From a checkpoint of a small contrastive audio-text model: encoder widths [320], text encoder width 128.
Rows from block 14 of the audio encoder of a small contrastive audio-text model, named by matrix and row number. Each number is 128 + 32 x the weight over its row's rms, rounded and kept within 0 to 255. All counts start at 0. Numbers have three digits each.
Before each channel's rows are labels from the 100 clips, of 14848, where the channel reaches its highest value: "loudest" is the band of the loudest frequency at the time of the peak. Only what is clearly more common there than usual is listed. The data: synthesized solo parts of chorales (CocoChorales).
# conv: width-5 conv, dilation 2 (encoder.blocks.14.conv.weight, 320x320x5, each kernel summed), inputs 40-79

loudest: 250 to 500 Hz
conv.82:141112130109147078174130171095140122147158161163132114096126100111114148146145152166201125169050056056113142101124106182

loudest: 250 to 500 Hz
conv.159:113118102149070128142104115105083150088130142126212139117052102137166140113120101138086099151138133170114119079105089169

loudest: 250 to 500 Hz
conv.261:097086076150139114079147128157104114117071122116129134120087119126141124141115058162127115120108166129123143102187133111

loudest: 250 to 500 Hz
conv.59:153140072116089169070108146092115113181068126114175140098173101162089108128157137136103116121079126136136139081099114142

loudest: 250 to 500 Hz
conv.6:097132085132123128154138131162075132096138111145107114093183134108157119143175122188161174130095091083110132132126117156

loudest: 250 to 500 Hz
conv.89:096169150089130117122182148098156118064159089089106061113091136123102104124114088100142138134085098110142067112105124074

loudest: 250 to 500 Hz
conv.114:141054141174108112129122146100110110115085086133135110127092146107125158108137131069178097133117044126068131140154125058

loudest: 250 to 500 Hz
conv.269:095136111130093109141125084128145132117117066096130156100100132103143098137076166102142103109098151136142135169127110099

loudest: 250 to 500 Hz
conv.116:133066118156171060093135119077077075104130086144122102155108156115119113172154158178148117081119121141124129114116084093

loudest: 250 to 500 Hz
conv.173:124120096135081151087145102101052126162135106106122139109093121157086131119107161118180129155108111112105172080118110154

loudest: 250 to 500 Hz
conv.5:118153087131079109091140168115143121116107088093103128130089121114096123094101112114128101075058137091128061127087081074

loudest: 250 to 500 Hz
conv.246:097091095114109094116114121130122128046127088083165111140117103057129103118097099152127044138117121121085087192146054113

loudest: 250 to 500 Hz
conv.164:159127093169156159143136112130152154154114071146105177136093109132090117151165106165148149134135124148150120106157105111

loudest: 500 to 1000 Hz
conv.19:125109128141150133116098123112139142173100170153107139246173143110101188108145182116139128110153170161115102121124153147

loudest: 250 to 500 Hz
conv.185:153115174159158146134137153129128123105130128160127168163116143144092081180144150130163117087125135091147132117154140073

loudest: 250 to 500 Hz
conv.216:129153164156083166128188155173161123095152114115154117125137126138084172101120123085179185133126144090140077141182172090

loudest: 500 to 1000 Hz
conv.86:182114159147175132101179154106091087109135120129124108111102134082115137105103167149112097128142104171133143217130122112

loudest: 500 to 1000 Hz
conv.295:164152191097146085130114110127071098109092137120141095197129078062118169125101188075156127149176169156142134146163168111

loudest: 250 to 500 Hz
conv.291:077098161151104096099128122144095114114127140171160108146115122161196131144072114121075117085137180154091134108187128121

loudest: 250 to 500 Hz
conv.108:095081140121136122132146126099105107170133102139144103090131145106194109122104145148079118114123068100136162112111137165

loudest: 250 to 500 Hz
conv.247:113099160160088140121094108098084154142135071153109120130129114147156148119128179108133172129141118154109165120083128169

loudest: 250 to 500 Hz
conv.264:188127115128127157119133080168073119110166128094146101098127130154153048058115109128195115193114084106073118121125133144

loudest: 250 to 500 Hz
conv.30:163129130147194141098205106169146087098103105165066149108181123086099165139122089098229117151093086110113148156109167121

loudest: 250 to 500 Hz
conv.157:134158072098127089169124111111094116208102132109070090090118109174096108125172153083196152164113104154118136096130073190

loudest: 250 to 500 Hz
conv.178:116117143129039125128125178081113110135127117138154130137126100140122152117135118109130113091124118175134079080130101111

loudest: 250 to 500 Hz
conv.131:108061085101130091112119139135073144119101070145089112042136161144143165106097121103153130151081086081090163106089125129

loudest: 250 to 500 Hz
conv.278:104084103161110128128084063115102096099107100130151073136121113137097126142126092118104144137149106176074140104098134104

loudest: 250 to 500 Hz
conv.163:130121126136052125117063098105110093146121059117108098135180137099136109106174127125129156115076131121106070136078142099

loudest: 250 to 500 Hz
conv.289:130143154110189082172172146126164181131165173160073142164113160104155158162116138137116106120173125116171153198141088134

loudest: 500 to 1000 Hz
conv.49:166118126114165115083094155131082131163088164115114129184119169097012175077149182075156098163122076180130159122155119175

loudest: 250 to 500 Hz
conv.120:084082117038125120138088133132153085127104135120085103104169101126105056127137123120139136094134134156098065093080165009

loudest: 250 to 500 Hz
conv.85:228134139154151153105110108071113098119100186121157123077132126129116156102144121150091130120132099108134116125102120119

loudest: 250 to 500 Hz
conv.196:172071140121076145074110162123085132184134140119143092114128141171172185124114152050120155113125048142084141115113150126

loudest: 250 to 500 Hz
conv.193:069123140138077106162056160135083161131111132155126140061171139099136091163156075118154138140073054086099134093078161127

loudest: 1000 to 2000 Hz
conv.272:079146126115092113127105077139108123137083185108104143159136130138098108072144091105136137144193145142139145061123130128

loudest: 250 to 500 Hz
conv.60:171107145187098113123112131128091143084112083136133159189085114090121122122131147112127169117185202221124078157113137108

loudest: 250 to 500 Hz
conv.280:100130068116095086107119120090105112099113198132098119146112140073128142136137151120128101162124107148148135123129101081

loudest: 250 to 500 Hz
conv.293:122116139095082098114090149114110118152188079113091096161140038108155151132200130173141151075101180140079104126088148137

loudest: 250 to 500 Hz
conv.190:149148090081074151124085154106097132137121172108148104119134075158113076083108089136097125124159113168136101072134109104

loudest: 250 to 500 Hz
conv.87:174138152103122134137121107165073098132125092117177085077111159099095155085106113129112141150133112101124109109161146139

loudest: 250 to 500 Hz
conv.195:105147054128129119094130152131142149146135102165079104132138171125100152151166139161146100114108134129130151164071079132

loudest: 1000 to 2000 Hz
conv.32:060172135094114109126072100122092165130097128089151184122120094101083140177136139118134144098118130113210146099169103139

loudest: 250 to 500 Hz
conv.95:112083101105120050158060149127128102143096126162148087142154154101116165112133185109166125178097069141089157108144153167

loudest: 1000 to 2000 Hz
conv.77:152132116107187128105179155195147118118063167109172109113106130076080138131125132113141067165145109139122129113120150098

loudest: 500 to 1000 Hz
conv.315:154125136124171105113124144163117096130049200128111097186097126086070171187135130080178109182123137158125156107170144094

loudest: 250 to 500 Hz
conv.50:113064142150091149177094090136164078126149110162154143108169154145194102182149077125181212101168190125077099129105155093

loudest: 250 to 500 Hz
conv.288:128157143107122180120135131151164132116099115107112158110148035168122153101084104058124175107154157203143156114142162104

loudest: 250 to 500 Hz
conv.251:135167171093139091133054133092068143139131144110141094092151149162140131125119140126094145130142080139195092159120119116

loudest: 250 to 500 Hz
conv.252:099083159152101138148155109101140096100173088153146125119092075112135149205135123195162133081114122113109131097138146095

loudest: 250 to 500 Hz
conv.188:110109148089101166102120170179098132156135124114160068101131102154145182185129153043136190123130126152077176102142137122

loudest: 250 to 500 Hz
conv.309:140112157140136165164079144095085120114124119161059125078132202116118065146140107114127119111099115050165098187076113063

loudest: 250 to 500 Hz
conv.267:078096151153154102150125073132115076106142105142107122137124159107181142138124103139083151128134129105146179157134134145