From a checkpoint of a small contrastive audio-text model.
Training: soap at rate 0.0019, batches of 256.
Data: trained on synthesized solo parts of chorales (CocoChorales), 39062 training examples, 66.8 epochs.
Rows from block 8 of the audio encoder of a small contrastive audio-text model, named by matrix and row number. Each number is 128 + 32 x the weight over its row's rms, rounded and kept within 0 to 255. All counts start at 0. Numbers have three digits each.
After each channel's rows are labels from the 100 clips, of 14848, where the channel reaches its highest value: "peak on" is the class under the peak; "loudest band" is the band of the loudest frequency at the time of the peak. Only what is clearly more common there than usual is listed. The data: synthesized solo parts of chorales (CocoChorales).
# conv: width-5 conv, dilation 2 (encoder.blocks.8.conv.weight, 320x320x5, each kernel summed), inputs 0-159

conv.32:153171143116148173104163150098062074084154128146149094114152103126093180112111161087104146106158175086162127089197069160132105111116126108108094104155143115085111137109162174079115139101097168111134125134083190201101151152151139093110130147102109178088129079085138070107056161140123126110074133096134162086082114140112079141080174107167129156122105101085163126139058110146111124050130119155137083142142120113143153135182113127111165162070131141149207104136096109182102137149143079
peak on: A4; A#4
loudest band: 250 to 500 Hz

conv.99:138103093088153136122119105101128173126186108154169106097120119098184119101075185175126085137092123105068141132103167071159076165089122112090137136107156123109143094169138118133131146143105107104122161184129106122101138202141147087115133156117167088132133171153171086132130152132097141209123147193080078091145145129222168092144142118120164149058145096150170159111128084181170173124111178145101137106146197130119113143127098133096152129196126143105057118122137115104151109121081137
peak on: E4
loudest band: 250 to 500 Hz

conv.9:141144151127135133158180101142144044154128156156127140144126141167088101121097137121134085141122143081134126098094141155170069113138195226140069123158160115162133146022110116159146133134134153135136129094106150074088072178146139099166090136144056170124108092174068048135133132099139097084196124130091133135147094093154053087152118145099142113137094081165146115122059129136114128117096063131077160137095064132141131211065130159048103190109147123068135106169153161128143130169153116
peak on: A#4
loudest band: 250 to 500 Hz

conv.62:128054159137143143095094123143158128153180133153141124161130158118105155129151194120140138170130124117136166095103136115119118127092164185100074093187147153089135082119083084102130113157115106153117160118114142139187115152143058079144174180140174182066143151153150144122112148081130126113109124152122100141143144132156112096160187171149119126131137117078124120135041136172097134144162192078120089160193103172098112170107145131116136117130105155093156093168154123086152097146153140
peak on: F#5
loudest band: 1000 to 2000 Hz

conv.94:130131164139134119124122117128143087108100071102093169172119130125130103093148112179062107158123172090189035167113134146107152142132175121153186101160188120118136151091144170090120131115124180055158082080129114145060112080216123081158064144142122126132113157111069173136144139189084138143083105124195160152075127119072114184072113139112119165179107179064180125153172084096135132128116198112132110173090085119122120129163114120107101137134158116130134170132168127128154147128158122
peak on: G5
loudest band: 500 to 1000 Hz

conv.307:185191126092158145129208110110126150102080078141093190099118110114138090140080109076101028158176128143135128114093127119164120092128123113135131110162156088193094126101160173108127143080124106125115121191107109100133112146118187100096103177123085126155103107255120128125114146215139162130129171144124096150132086110167110145083136110069170111164135085134125114095159102086093121094054124129128124106101122179120134145079114123092114114117223087159114156123134166127106118097140066
peak on: E4
loudest band: 250 to 500 Hz

conv.97:115165142154109138108156102144156188130195108083153186194168177117103137134133121119084150146145125188155086141164145096133091167045136166108113127156180141103130089142153155139152080159147090105119124216123143147137162118131114100168130096163114143073156116129107122179118161194147094126090138182125120190107081097089146175172110140141171134155160164173148116090154128143112101132118137185143093154133106158132117175120126125115099150197165128175135190132176127120162131164182130
peak on: A4; A3
loudest band: 250 to 500 Hz

conv.241:133098142039087130131078139151169172162135127215115236145140149123113111233183064128177059108218106124129163163089158175124133083118126106133127177131042109176147097101150101103152116119114129178114107122144140104141135115135138103081128176118119147124041150140126147125096047136103100111166139131152112164130124108125138133116148110079078128090130084191068121116167084088093107160119149114116120059111159118129103136104122124152144161158137089127187096068077121134169087118122153
peak on: G#5
loudest band: 2000 to 4000 Hz; 1000 to 2000 Hz

conv.163:172201172127108069177138128132107159149117100164124087128095144128101148079093150143179095081079152129120141091129103086131107065162135157130094143139084108124063121119095155133073139083157113163131135129125072127107112115086178121079158129144126133161050101055151087052133039092112150149232104098094086088133154100180158168179154119098091140158131102147133153096083103122110104118114112181121187105106173101153165105135121130104151102156070092133079112055117171071092135114064119
peak on: E4; G4
loudest band: 250 to 500 Hz

conv.236:158155118120135148147146132142108057116115186125179038153131122174130176123136109143126109142105194141157109068161106122144101160138162121137029129117129125090108162039057158170093140137135109139098145166110119106073023149115084129101131151129141147115124139120014053089145116047158134153130144115133203083121153129126136079129136134136073156133125137131122160138037147173135147111098118119135185146124135124123159162147140115145124110143144124080128160103132142114089144126141126
peak on: G#4
loudest band: 250 to 500 Hz

conv.83:096105118109068105125099188101149118135134148091090130105170128109147154085079094143095105066128152097106115129138157082089115157178102097116158118129107255111084168178089118144202177162129116107131111137111141132107135175104146137128149100109154118135060145062135123134140123105102142180134111117123134081135169140091151093115101144193086138118176146129081140121149104126175122109084134061132132145096145068113157094161122103129151101163122164114149155093149128118161120065102091
peak on: C5
loudest band: 500 to 1000 Hz; 1000 to 2000 Hz

conv.131:105118106113193106161148126180127149072100106112109054112087147159095119120104122123077134151072165180098105123116158110147110105127128102145149077113080138091139126071109086137122079101109074069130110105118100102127088109088138101103079102105118107134120078153119116071108094098101102105094100101168098111157114077137135086133096103074097138102172088058064111122130098101059112128168107120179105141107101186197113061086109138057093123127098127136101096083153135096110150124133093
peak on: silence; A#4
loudest band: 250 to 500 Hz

conv.115:132147106134140146082096154142164154158138117169173137148132094077149110133088091141148140183135114121173098163057112131153130083118101147127160105090140117195099084128155076159119150110063122150123112123140124065152155194158174127162159140093158178088148135145196109134125124081105101089108156178129121177123112155114174121104088104116117079102125114118106161117124127093119102163181120130100113161170139154078183115126108164164220117103069114140148115168164070149129115150073149
peak on: B4
loudest band: 250 to 500 Hz

conv.65:120183142129100119135139127155143105142119096116143125090126141060168116137127101149094125172136042104052080104162113105070084125083076102129082126107111143126146098154172132118094077156187103098110115159153182186107135123098147106159129115094196106107116116116091089135129132124100142117082135130055121143077161120116154184136150161130158098116126119115095105136121095146162115088081133132098145086105102091122186102145110120186097159096151082168109170129095122096085167107128131
peak on: D4
loudest band: 250 to 500 Hz

conv.227:121117179056122144086075151100113133054156142100158099108135125199127164106144178150127147093122174087176129145153128075125128150126124079141170128122136092083132166166126103108093160136148089112109205130115104160093173165058134113117143145189183162106115146094199129171152150113114151108077118144164112109136139191147205100085118146087100167160157176138106166119153140168164135141077159155131165128105140114124095107169126123128170134143142200158138125125152203128159133142126131
peak on: A5; A4
loudest band: 500 to 1000 Hz

conv.194:157111108125150162121099118097116164112158108098134062124157143142095140165211139157134133148140164133198149137127133181180149134089076164087100204161152070121105126141092124106095103113067122153191145076147170185135136148102087100075144105085102120132112096135119131122146122093105121147083099056172124142114122152107136127113143118109139188126133114132174110141102084154083191147161165122129094045188130092148067185107122162140099202100114132121167141136096102157160083152148105
peak on: G4
loudest band: 250 to 500 Hz

conv.174:126141092166087060129139128125083108076105100133142152073079104116123110176138141127138139112128137081121146084143194141110073112142110140118056137090176107189128119109142131113130160140110126121088161170089091133119103193152111118131120157133090112122071095218120111094155060140112147190172159138092114143118095137163096095169103082098093102105089120123151157115092130155104128084043061089079144103087098194142129107100084107109093120139175111122120132074150100087161091059129111
peak on: E4
loudest band: 250 to 500 Hz

conv.250:126172140125149133101127126114062109100139109138140061177133096148154115160151100158174084121123136134149102112101088161116087058131164122176084184146107150066098142097095184108063128100130120160124143100109134059102046097089108118059165106140128137170138113109100080092107098061179122092153086096126163096131144141105125059081165114149113120142121130165098132152072168156083191117123123137129152138102136100128116128140136071143106174108120108062155126128083178138116098156166052
peak on: silence
loudest band: 250 to 500 Hz

conv.53:145122134125131123192185059085103081180110156157112099091108162130146143084094143152151091093091101087089129126082137110143141119129129144066097074121154139172105171112128127166071112127126158078166150091141147128133151131161185111171109112086120107166076082132111143112094144180083137159145107109149184163096114097156123144147102160153137162114044098112167100142116099135164124079089125078081184096091091147161192132117091150084130101151097080135116119105134149069091122135047108
peak on: D#5
loudest band: 500 to 1000 Hz

conv.177:071149081123120056157124132137091189133153110113127088133079148140128086086124112108092123103178124114106111140153091076068045115106084107154155122062096099103110099149134115125089128146159120132056105137111145184086085116157120099141128082184118085090072146116132142161121131110173109069122102102131147109111128151086124109125133050112085124084113117147089158076103142114144158114084109131117157104116107117102123086112127118157094159139076132100075082115091154141158123109171128
peak on: D4
loudest band: 500 to 1000 Hz

conv.38:095124082116160113140103126094120054114060126108120041069095085175136111097105118119118106115122124128171129139115132130168115119182133122134135186161087094110131162118080121105092144123123110122191127099114192156053066113160129157181102122138104097196091126113130105095146153131113147154105111093137179085093121144073122093108191101135115179131106129098099107175139130156171187117173145045172154118155152105180109164103138119109097146107155127088091105133123141148129172152065101
peak on: D#4; D#5
loudest band: 500 to 1000 Hz

conv.186:168161181096102167123081063097151083114108144183177146078156116181160164096106124179140084155109161098158105067099164123154116184115114108115032145170156086133116193110063129113117142137177128148133212140090152144115056123120132114140145148121171141089160127127069095135096166058092118163172102132097183092119136108100189115085178130116115122215107166144103075173079104176136110098133132054105140116181142100083084144149081115096129117115113141080115126137130129117094127164134116
peak on: A#4
loudest band: 250 to 500 Hz

conv.319:149184113145138135096081099128139129098128093128167119103144126072125111188206105160129124126126103139206125158126114203096156094155108163141094205101138088130063140121159182115072129061113116139169131111134157173136111128087129115111157094140083132148138094080133162138123104122121169134127133093145174166123105163038124151135095096098121114112117115171170115134146094168095137089122121125116136103162091086146087152105136152143080156110132118100166138099104140187113108117140057
peak on: G#5
loudest band: 2000 to 4000 Hz

conv.145:105069070131151170104170104067119129132122110151120096153099136086092127116101183095099141092133140172117132152134143132141085133060203089111133149209146118130159098131103138149112121123100081110159137158126143092102114137128124100160123119091118079099120075102164128128134138146124100119099105133111111111097089096124083090095148151134114124031169122116107072108159114147132164110087137130165077129133115115156103098093173098150124104139084139137100114127117091130103164195182136
peak on: D#5
loudest band: 500 to 1000 Hz

conv.228:146133114068144109129150101059048109108085077120135094147121131143156077122075137104108162080112105094074127177116129114113098093158134150090072071101141088145130161092131095159132168083110100099117131057159078111139169184116125062079052111073103125113104060105136124075133082125031153074104125070155140131114126180143135181181076094114127111145120134123110138128114057110074118150130130145117157044112119089137071167119153142096149109120120115157099078106077110121176126126120130
peak on: D#5; D#4
loudest band: 500 to 1000 Hz

conv.86:182128116153141157158050118157114137117100097126167104135111110126152072097121164150139096162088140107123154115115100112135139090155130182152098098108114133092075145063089136091111127059057156158128127074120094063152043140066126109070146155153103092161129122059112127107109099069184080060116156142137113097215124143123128103079093117095131117133052095107135117109134176110109189149113162114085104166122138113120116147097104168147078142053126123039114089109155135110132099109144082
peak on: silence
loudest band: 250 to 500 Hz

conv.72:103129153109167107077163087150163097082092102136068118123128094188112089098051117129109094106103120115114157137092079169182156110154098116144165111167120109122160122143126134093126120158143161114178082133140149107153100082132155175172114133155080104163133123176145169159131179150149186177118111105125158100184092121136110126104160119131182128147141085167123111168220152097106149124137146109165114125118095085136108120112136152106068131118171107102093105143098173132105132142065165
peak on: D#5
loudest band: 500 to 1000 Hz

conv.105:119169206205139079157160063094133080095136145099127176150197136151097118105120146185160119135133121057097138125130143149106152154113129168171093118096185149124127138193159166082167048138172134132181145086142133150123172086143130132155105113152103129156174077135096133144082162181149122146131155149109143147156152105113112195054100138126192137156097143171153080158128169127122178106129135156113164166140146104153171132154107118140089132097159111203095188145171189133095134079107133
peak on: F5
loudest band: 500 to 1000 Hz; 1000 to 2000 Hz

conv.299:098081144108069142157126082140150083201112171156148155119095110087056166153101088117155095117117133116048111086135109148096075099141204098141102168151115109131070099111171153104079118129131111146126174133126152064160113093121159130119107110115115083119125087099125101127095132133118072117192078130132129141140119090135099113146101132113085139062106074139140081113094110188118117153123105147103182130122099106142105085148113084115124104143104050055143107133133120125104067123128135
peak on: D#4; D4
loudest band: 250 to 500 Hz

conv.136:123112149093140088160151081083164153135169133126130163133142118115104095090096121170129085118135127164131075132092164112136105211218139178055148117143137171103101172195143064161183134150152120064167130135069145123107145091164172170190064120092083137187130122137147142140111136162065115190118088145131150148101163099107135129151108131195161124129091182132148117121107061134201148127110147110125175188114114148148175143106121141084135122159130171146117097133192168085154131162095107
peak on: F5; F4
loudest band: 500 to 1000 Hz

conv.66:063096105195093086126109135161083109106070120151133090160119102119111133108115069064089093100161149144113081122121104102068098095144132080184101117113091133148122130087116138122123137117131145132112134156071162139075118096134103177142126082179078107127106168126097147124188099140225104105190074138131133151091083081119098101184172104154067122081104089115103160125124195167114124073103102125134147153109058109102108097112140117133091123172095090094119121093147103098091172107135096
peak on: G#4
loudest band: 250 to 500 Hz

conv.54:135185090150146115150131192153124179153159095137073151125106063080154137105120111117096100089120066149151127154138174134151102112071082120088153126083112143108104058206137152134117150172108107120065084128124135137158172185161156121136186059136158152093124162073231092140119126086113126219117174153114105071155168176082134116137108087129116121107182113103121181132137170091125141127132157177159078141102177098093125134128109055130166161115076115165134129162165112124152141082099103
peak on: C5
loudest band: 1000 to 2000 Hz

conv.130:118124129112101132138113113080073110196113188121113065091096170068135103089097095103084042069095110127110115108116188117094111088145140138094163129137159147149066157113080144143154150133124101085155152117117099122097122101176159129085127063135158117122118086092130118086109175147095138181092117087086131055084161167070136083116103203128150173079135086145111106111124073136179087109101077109144139071092109027132130135116105095084137082156151116118135146132083100152103109134190078
peak on: A5
loudest band: 1000 to 2000 Hz

conv.306:138103098157054200134132197142122093140155102126117076072126131158151182073083086115095112151070155127148154076195143099118177104107164104137166098171109090140098130140133162140116131086081117128161173143156183144073115148118085128119173162082142124148152161107183126142085116116146138129177144153119137078132138089159146118109070054074080125138140067110111135141125156187112140145154186123120115105195172133127087159156135098140193123075119112142130146156120096123086159183134136
peak on: B4
loudest band: 250 to 500 Hz

conv.42:168155130194115123164159097094122140147146116083065031125206145090126127125145170150081098116095114123141174066160129173137130073093141115137075166131128156138069158157133180142165133090144097071151084140160144185159144137095126175092127089113117139142061114141106112103131061060129181107163150092044125137101124116070130109137130140117095119139125094134126100104038086107086081098121124085122142079194131081158140122135127142126117126144168106181130187110063135126066120124158061
peak on: C5; C4
loudest band: 500 to 1000 Hz

conv.8:111153143166093130140120135154094112157129100111076164170159199119101125121122101115078134105116176112177167163134101141137201134138166167161110142158151121157079157181145138138140130133140175122173044133154145180115170104177096196168117115132102134154133151115118177100134086188144137196168145112175118174127110106094086201197099131123104192154122116057192139106107149107097162136126115156117157113144149124168148111110137140141107103180080079208111118087084132063123141125106113
peak on: C5
loudest band: 500 to 1000 Hz

conv.290:090100103149062139173150116139149090203116126114098102061090130070134133107087068143125092087104114098086104090172176142081136154110101152064102145114113152142098144119121127163163127127178102082170133146120159201077102116184052188152141128126111089165109183136078094138108115109150133185172120118063178063081132077141081098161141111137110157092105065113140083204139181151120103106128091153123156103094152112196097079167134084097118064124117122129123094117115123082069197139141134
peak on: C5
loudest band: 500 to 1000 Hz

conv.196:185169107118138192041062133124147105100135087142132153131146123129144082144171170135126109175130093118138184133124042150158181122110113135120115126116107157090119093098054094091115130095105189187112109148151095122212100162103130157125122176122135117095167155081158146112145124068145120075083128160072122088215100132134153115098119142112163071138109112110127149113145169135153169165081206078136076124212124094108136114143129175167128150099109151111158098120119102150109142096104166
peak on: A3
loudest band: 250 to 500 Hz

conv.30:111140151177131119171181138088155116213117172113095108160168147094127130134121102108130134128144084159099166128142140088114094073102175131175070118129076164182114121122185124193146088175192102127130108148169160142147153161206112107164077114132102158081103109193147101160172121154143139101167140130097137205096106103095147141162139119150133128116156071163090121079084106129136112158130093148133158075163137140160139163123158132120118155187176064185142169130067154133052169169124133
peak on: D4
loudest band: 250 to 500 Hz

conv.89:109125163135113130118038154209255112184137149117084144150167124138131155094122105123163050178093130152120151118171127111115160135128169110126124117153128148095090117119195182105147104156170125065136129114177170117086136135101071145116114160165125136147107183059085135202134116127155161165111185164099102097176151172107132133098095164131130131126165124159109121102205132127125071208152176151144129147151121104098123131148168158110134099159156123114130185151136146136090091107102145
peak on: silence
loudest band: 250 to 500 Hz

conv.46:152186069133096193061154126134143125138141046170114086124138111167140040093121112100116094164078070205146128148096093159132152087139124094117157119155118088111091126108106198169093130118115134130108093207141122128123107185109135093113130137096134160136151147103095130158086097094112139143110119144114117131144090096134106130030147071128115109155185136192144138128152104058096118138152113073186075123140143112075131167080130123147154181143120132095117116142115068099086162172168157
peak on: G4
loudest band: 250 to 500 Hz

conv.283:164105159155151108198075123077076118149131121135107072177110124103146066134144142154109133126133132182076092156091125117125100112110143112128141162075086160130136131074113172142127112144118095118086156130124041091074102138125143095084100110116139110122061084059156088039149066071107163123091059104137143060064163150133146104097095094106117073130162129105090105182055116077143139081078094140189097135095153094088112080092119151126142107140124138076109173113140151084140124055125117
peak on: A5
loudest band: 500 to 1000 Hz

conv.302:085113113148102104098099163144117213098178117097066149145172123108119127157166146159108137089144093107133168150121126097128126132133143145139147139145136193095112100163120161089172124070095070158140039106161090064129211165084135142090214098127142163127080136144231145080132068117152114124123130139139102136137148196080145126135102064127090109131153125078086154125122137105111183174094118157130105166164169149120141131119138110178174143130167117200132207080164112102147074153090098
peak on: C5
loudest band: 500 to 1000 Hz

conv.249:152128092099222133155093107138150197114137152186116104124110092131143097049085202129119101147140120155083127146115095148096103090100110107139165106138084120136084105102156120168062132134149123147140102114135099095116117105107243083126120106098135091092176120084193105089112109149104110125107104141137119131111094107091146139139154167143137140128135102115084112107130091106169176151237191140097117182126067148083167110108133103150126128135098114091137114143111150095085119140085079
peak on: A#4
loudest band: 250 to 500 Hz

conv.128:106082179130150091200138077112091139143199128164139127183151204105132121135110140196142129107115122101062160110097086161098131129137062200112113101099124161207157182123121139114187144144080175133185108161116097182182131150189116115125126142105100101159121079154126136091097102129139104125137192090127114166166171144150088102107110097126138096063115125167172111136083132167116131145081080111086107141135109121111159089167104217133120120100150130143124144107125166118122079089131103
peak on: B4
loudest band: 1000 to 2000 Hz

conv.217:118143134059106131082145135102115092096173137120149153139124136167115135107130121145122169145109133145134071104092106128173111144152099136120088087120062160085190131162141103100141119227154144098156124146042160156167135135112101126145145139179136174128084103155106111095087078141196091083069137160140138096122196118179124116108156108210080120162152191132095142159108186102164121092090094115140131126102132146114142153165145157106134166106126174089180084097190141105196122141133155
peak on: silence
loudest band: 250 to 500 Hz

conv.144:177171168056159085155144102090095160075101117228105224111169102098113127129135165104136083100195100101122088145107119165132110159150093104093112149117125161147112105102206131098166133136125137155103074163088103080183122115112221090112116092155108132130146087130140160145094141166097102103130123142103092125146145098137149134126149092118159109172145145160105144102119089096153181077089129168142146152079116127083155097150129146116101129139200134117185158116146187121149079099120092
peak on: E4; silence
loudest band: 250 to 500 Hz

conv.34:080034160127133123120078196109137132145197126147120123135091147100081173134170142104162158100143139056118171105199135109058087147106115106125137068111123168169102140162138070092165151153102110150109125064166051143162181130107129148073170119161162185114167126101150077152127130097150098158124156126074120083145189170100105141118128171147141098053148120085116096143155121130128131120141104166083095143143164128156129088234180112120090119108141128177211189144101107068119100075138120
peak on: A3
loudest band: 250 to 500 Hz

conv.21:128129092138070173100185137152053089101140091169124107119124128170093123108123128109099135130118116176139128105191100125099127092113149094117106122174131131109137139135106216180067118137132104164101135208090116138099097100131115117130150098116157100108171123122081079110117105098170096120157129144087121108089084070122087157077167131162060132112185148160158162099097164111112101099070067117168114151108153084115121106133146081179140146148072152120099098081128098116106173205155143
peak on: D#5
loudest band: 500 to 1000 Hz

conv.198:153117122125131130203160106095102177133164201116097118142098175119105152079119142125082103054117108166126080152097174116098114108143160236112090149140119151062073085128108120152102120147132072098136172156041088108094099167161141086151125075109115155185049091116108129081117111144115136152114081141117144166112186108078121091118072169137151156110132121152102165111109120107160157043095113111173128123104112154115187181078131114148141134151094141130107113127159147147109118119108125
peak on: D4
loudest band: 250 to 500 Hz

conv.26:119122129086141132070146061141104125066100111085120102126097076174091160082095199106079133085085183105124114105150160095158068147071105150085083091115136099081145131115093098127138130115098096079063155116095083122117111163086137119129117080126159143117127079146140110145089161116118068095059109083082151117138109121137118062086102138087128087131147154089125128079090116107104187119102132089113119135135050151112123151121104076093127121114095101125081118111129117133186083113122061
peak on: A4
loudest band: 250 to 500 Hz

conv.36:159138142113105137167091142079096129173154187128115108133113192112156153083084110121094159150090137122138107109156117079125122125126098206121082055084056164140101129149154084176105075211145140076147141173136127181147134136167129108096141165084145130141121139141119115115142103174098121153111160139123151154146172107150151155106143149182123144102123116079088145107128087112177136113127137075127123084163140204116147153148170168113111114132160104158140075077133140099116160130066144
peak on: E4; D4
loudest band: 250 to 500 Hz

conv.101:094174122093157129154091163091088146065127090171150138128109107138157098109105067139162067112061097093125114112125125177133110089150153111131146103107127104118097142105124102156098135045086139126147129109130074102064132148092135140096128136088138157166107118131125135044174108152081214118145112198141122088095124143158161111145191075133135107115115088145138118135137102086072083161123077147138115140124191136163160129113171188145179059077129127132138119173143144092070145116051116
peak on: G5
loudest band: 2000 to 4000 Hz

conv.300:097104156063135101101109189119149130140133132129176126158089122119139117151117146144193151149146116146096121137096075116076088146103109135183123144082121122170167110127197108153080136167123116150167162183154171111093162117073110135112097106081132138073095187149164092142153126147153099096159147099135117188111116148189166121212142136113174095086170082170128117117143129183154108151143143170101162086161136128117090119157133121153152118167096085131146091112069142132076135116107137
peak on: G4
loudest band: 250 to 500 Hz

conv.304:105156103190140130132184131124096131125145110105112121120127154151146140158140145145106084152101094053117139077195095070096081102042132153085147081149088117143127139138135122139114093158159117082116156224123147212084097158111088090110102162053144131043086170221124059093060133099126056042127149164068108092078099090138089108116108163077112126147131115109127114097085134161124120069140128121109125099144130145149088157128136093112149143067128126171138141154066154104138148181111110
peak on: E4
loudest band: 250 to 500 Hz

conv.64:104127114093157117128109104103121161131134094206123204113137113112122074212239117134175073068236102095139109139134083186117109099119132138131142195139093150130188111129130129105153108122141111197109089126087108129111103101134162093125078127110083102109095131092163102125098118112151077031150113115132143151122085121070152107109148088124141099122100087177093123123105123093117170095054131130140125100079133091109107137068116128184126214132133114138142143144057101189205143120121115
peak on: G#5
loudest band: 2000 to 4000 Hz

conv.22:075073110115102132076224101134127108092096110109115071096153161154134160095077158079139119121061149068141121058172153151152141138143155133129147102159167149084152170138124184133170209101128130097170129100123187157108100093139178145122115108115140095112084096161079161136146122128115178123131188154108124079133098131153148138102044136136115142105118146061109107123153092137131033146108105084106166121084128142143138117132181095059079062097138144085100150090121095148109139170125116
peak on: D#5; C#5
loudest band: 500 to 1000 Hz

conv.176:071138136126105117137174129120108122129165110092071102162152166096103135103140146140063140088092104173117183133189124129106100137145106117128097127154205149094061123182163182209185156097178082100095089186172118203130167123146070149139127099151120098129114151083108138156137131133147137147153142128100115173126113131101145199161114095128114122183185137156174105116099143123075106131072080144174155103134117094171067096147165102057106067184143108169099188125124134120098182160154081
peak on: C5
loudest band: 500 to 1000 Hz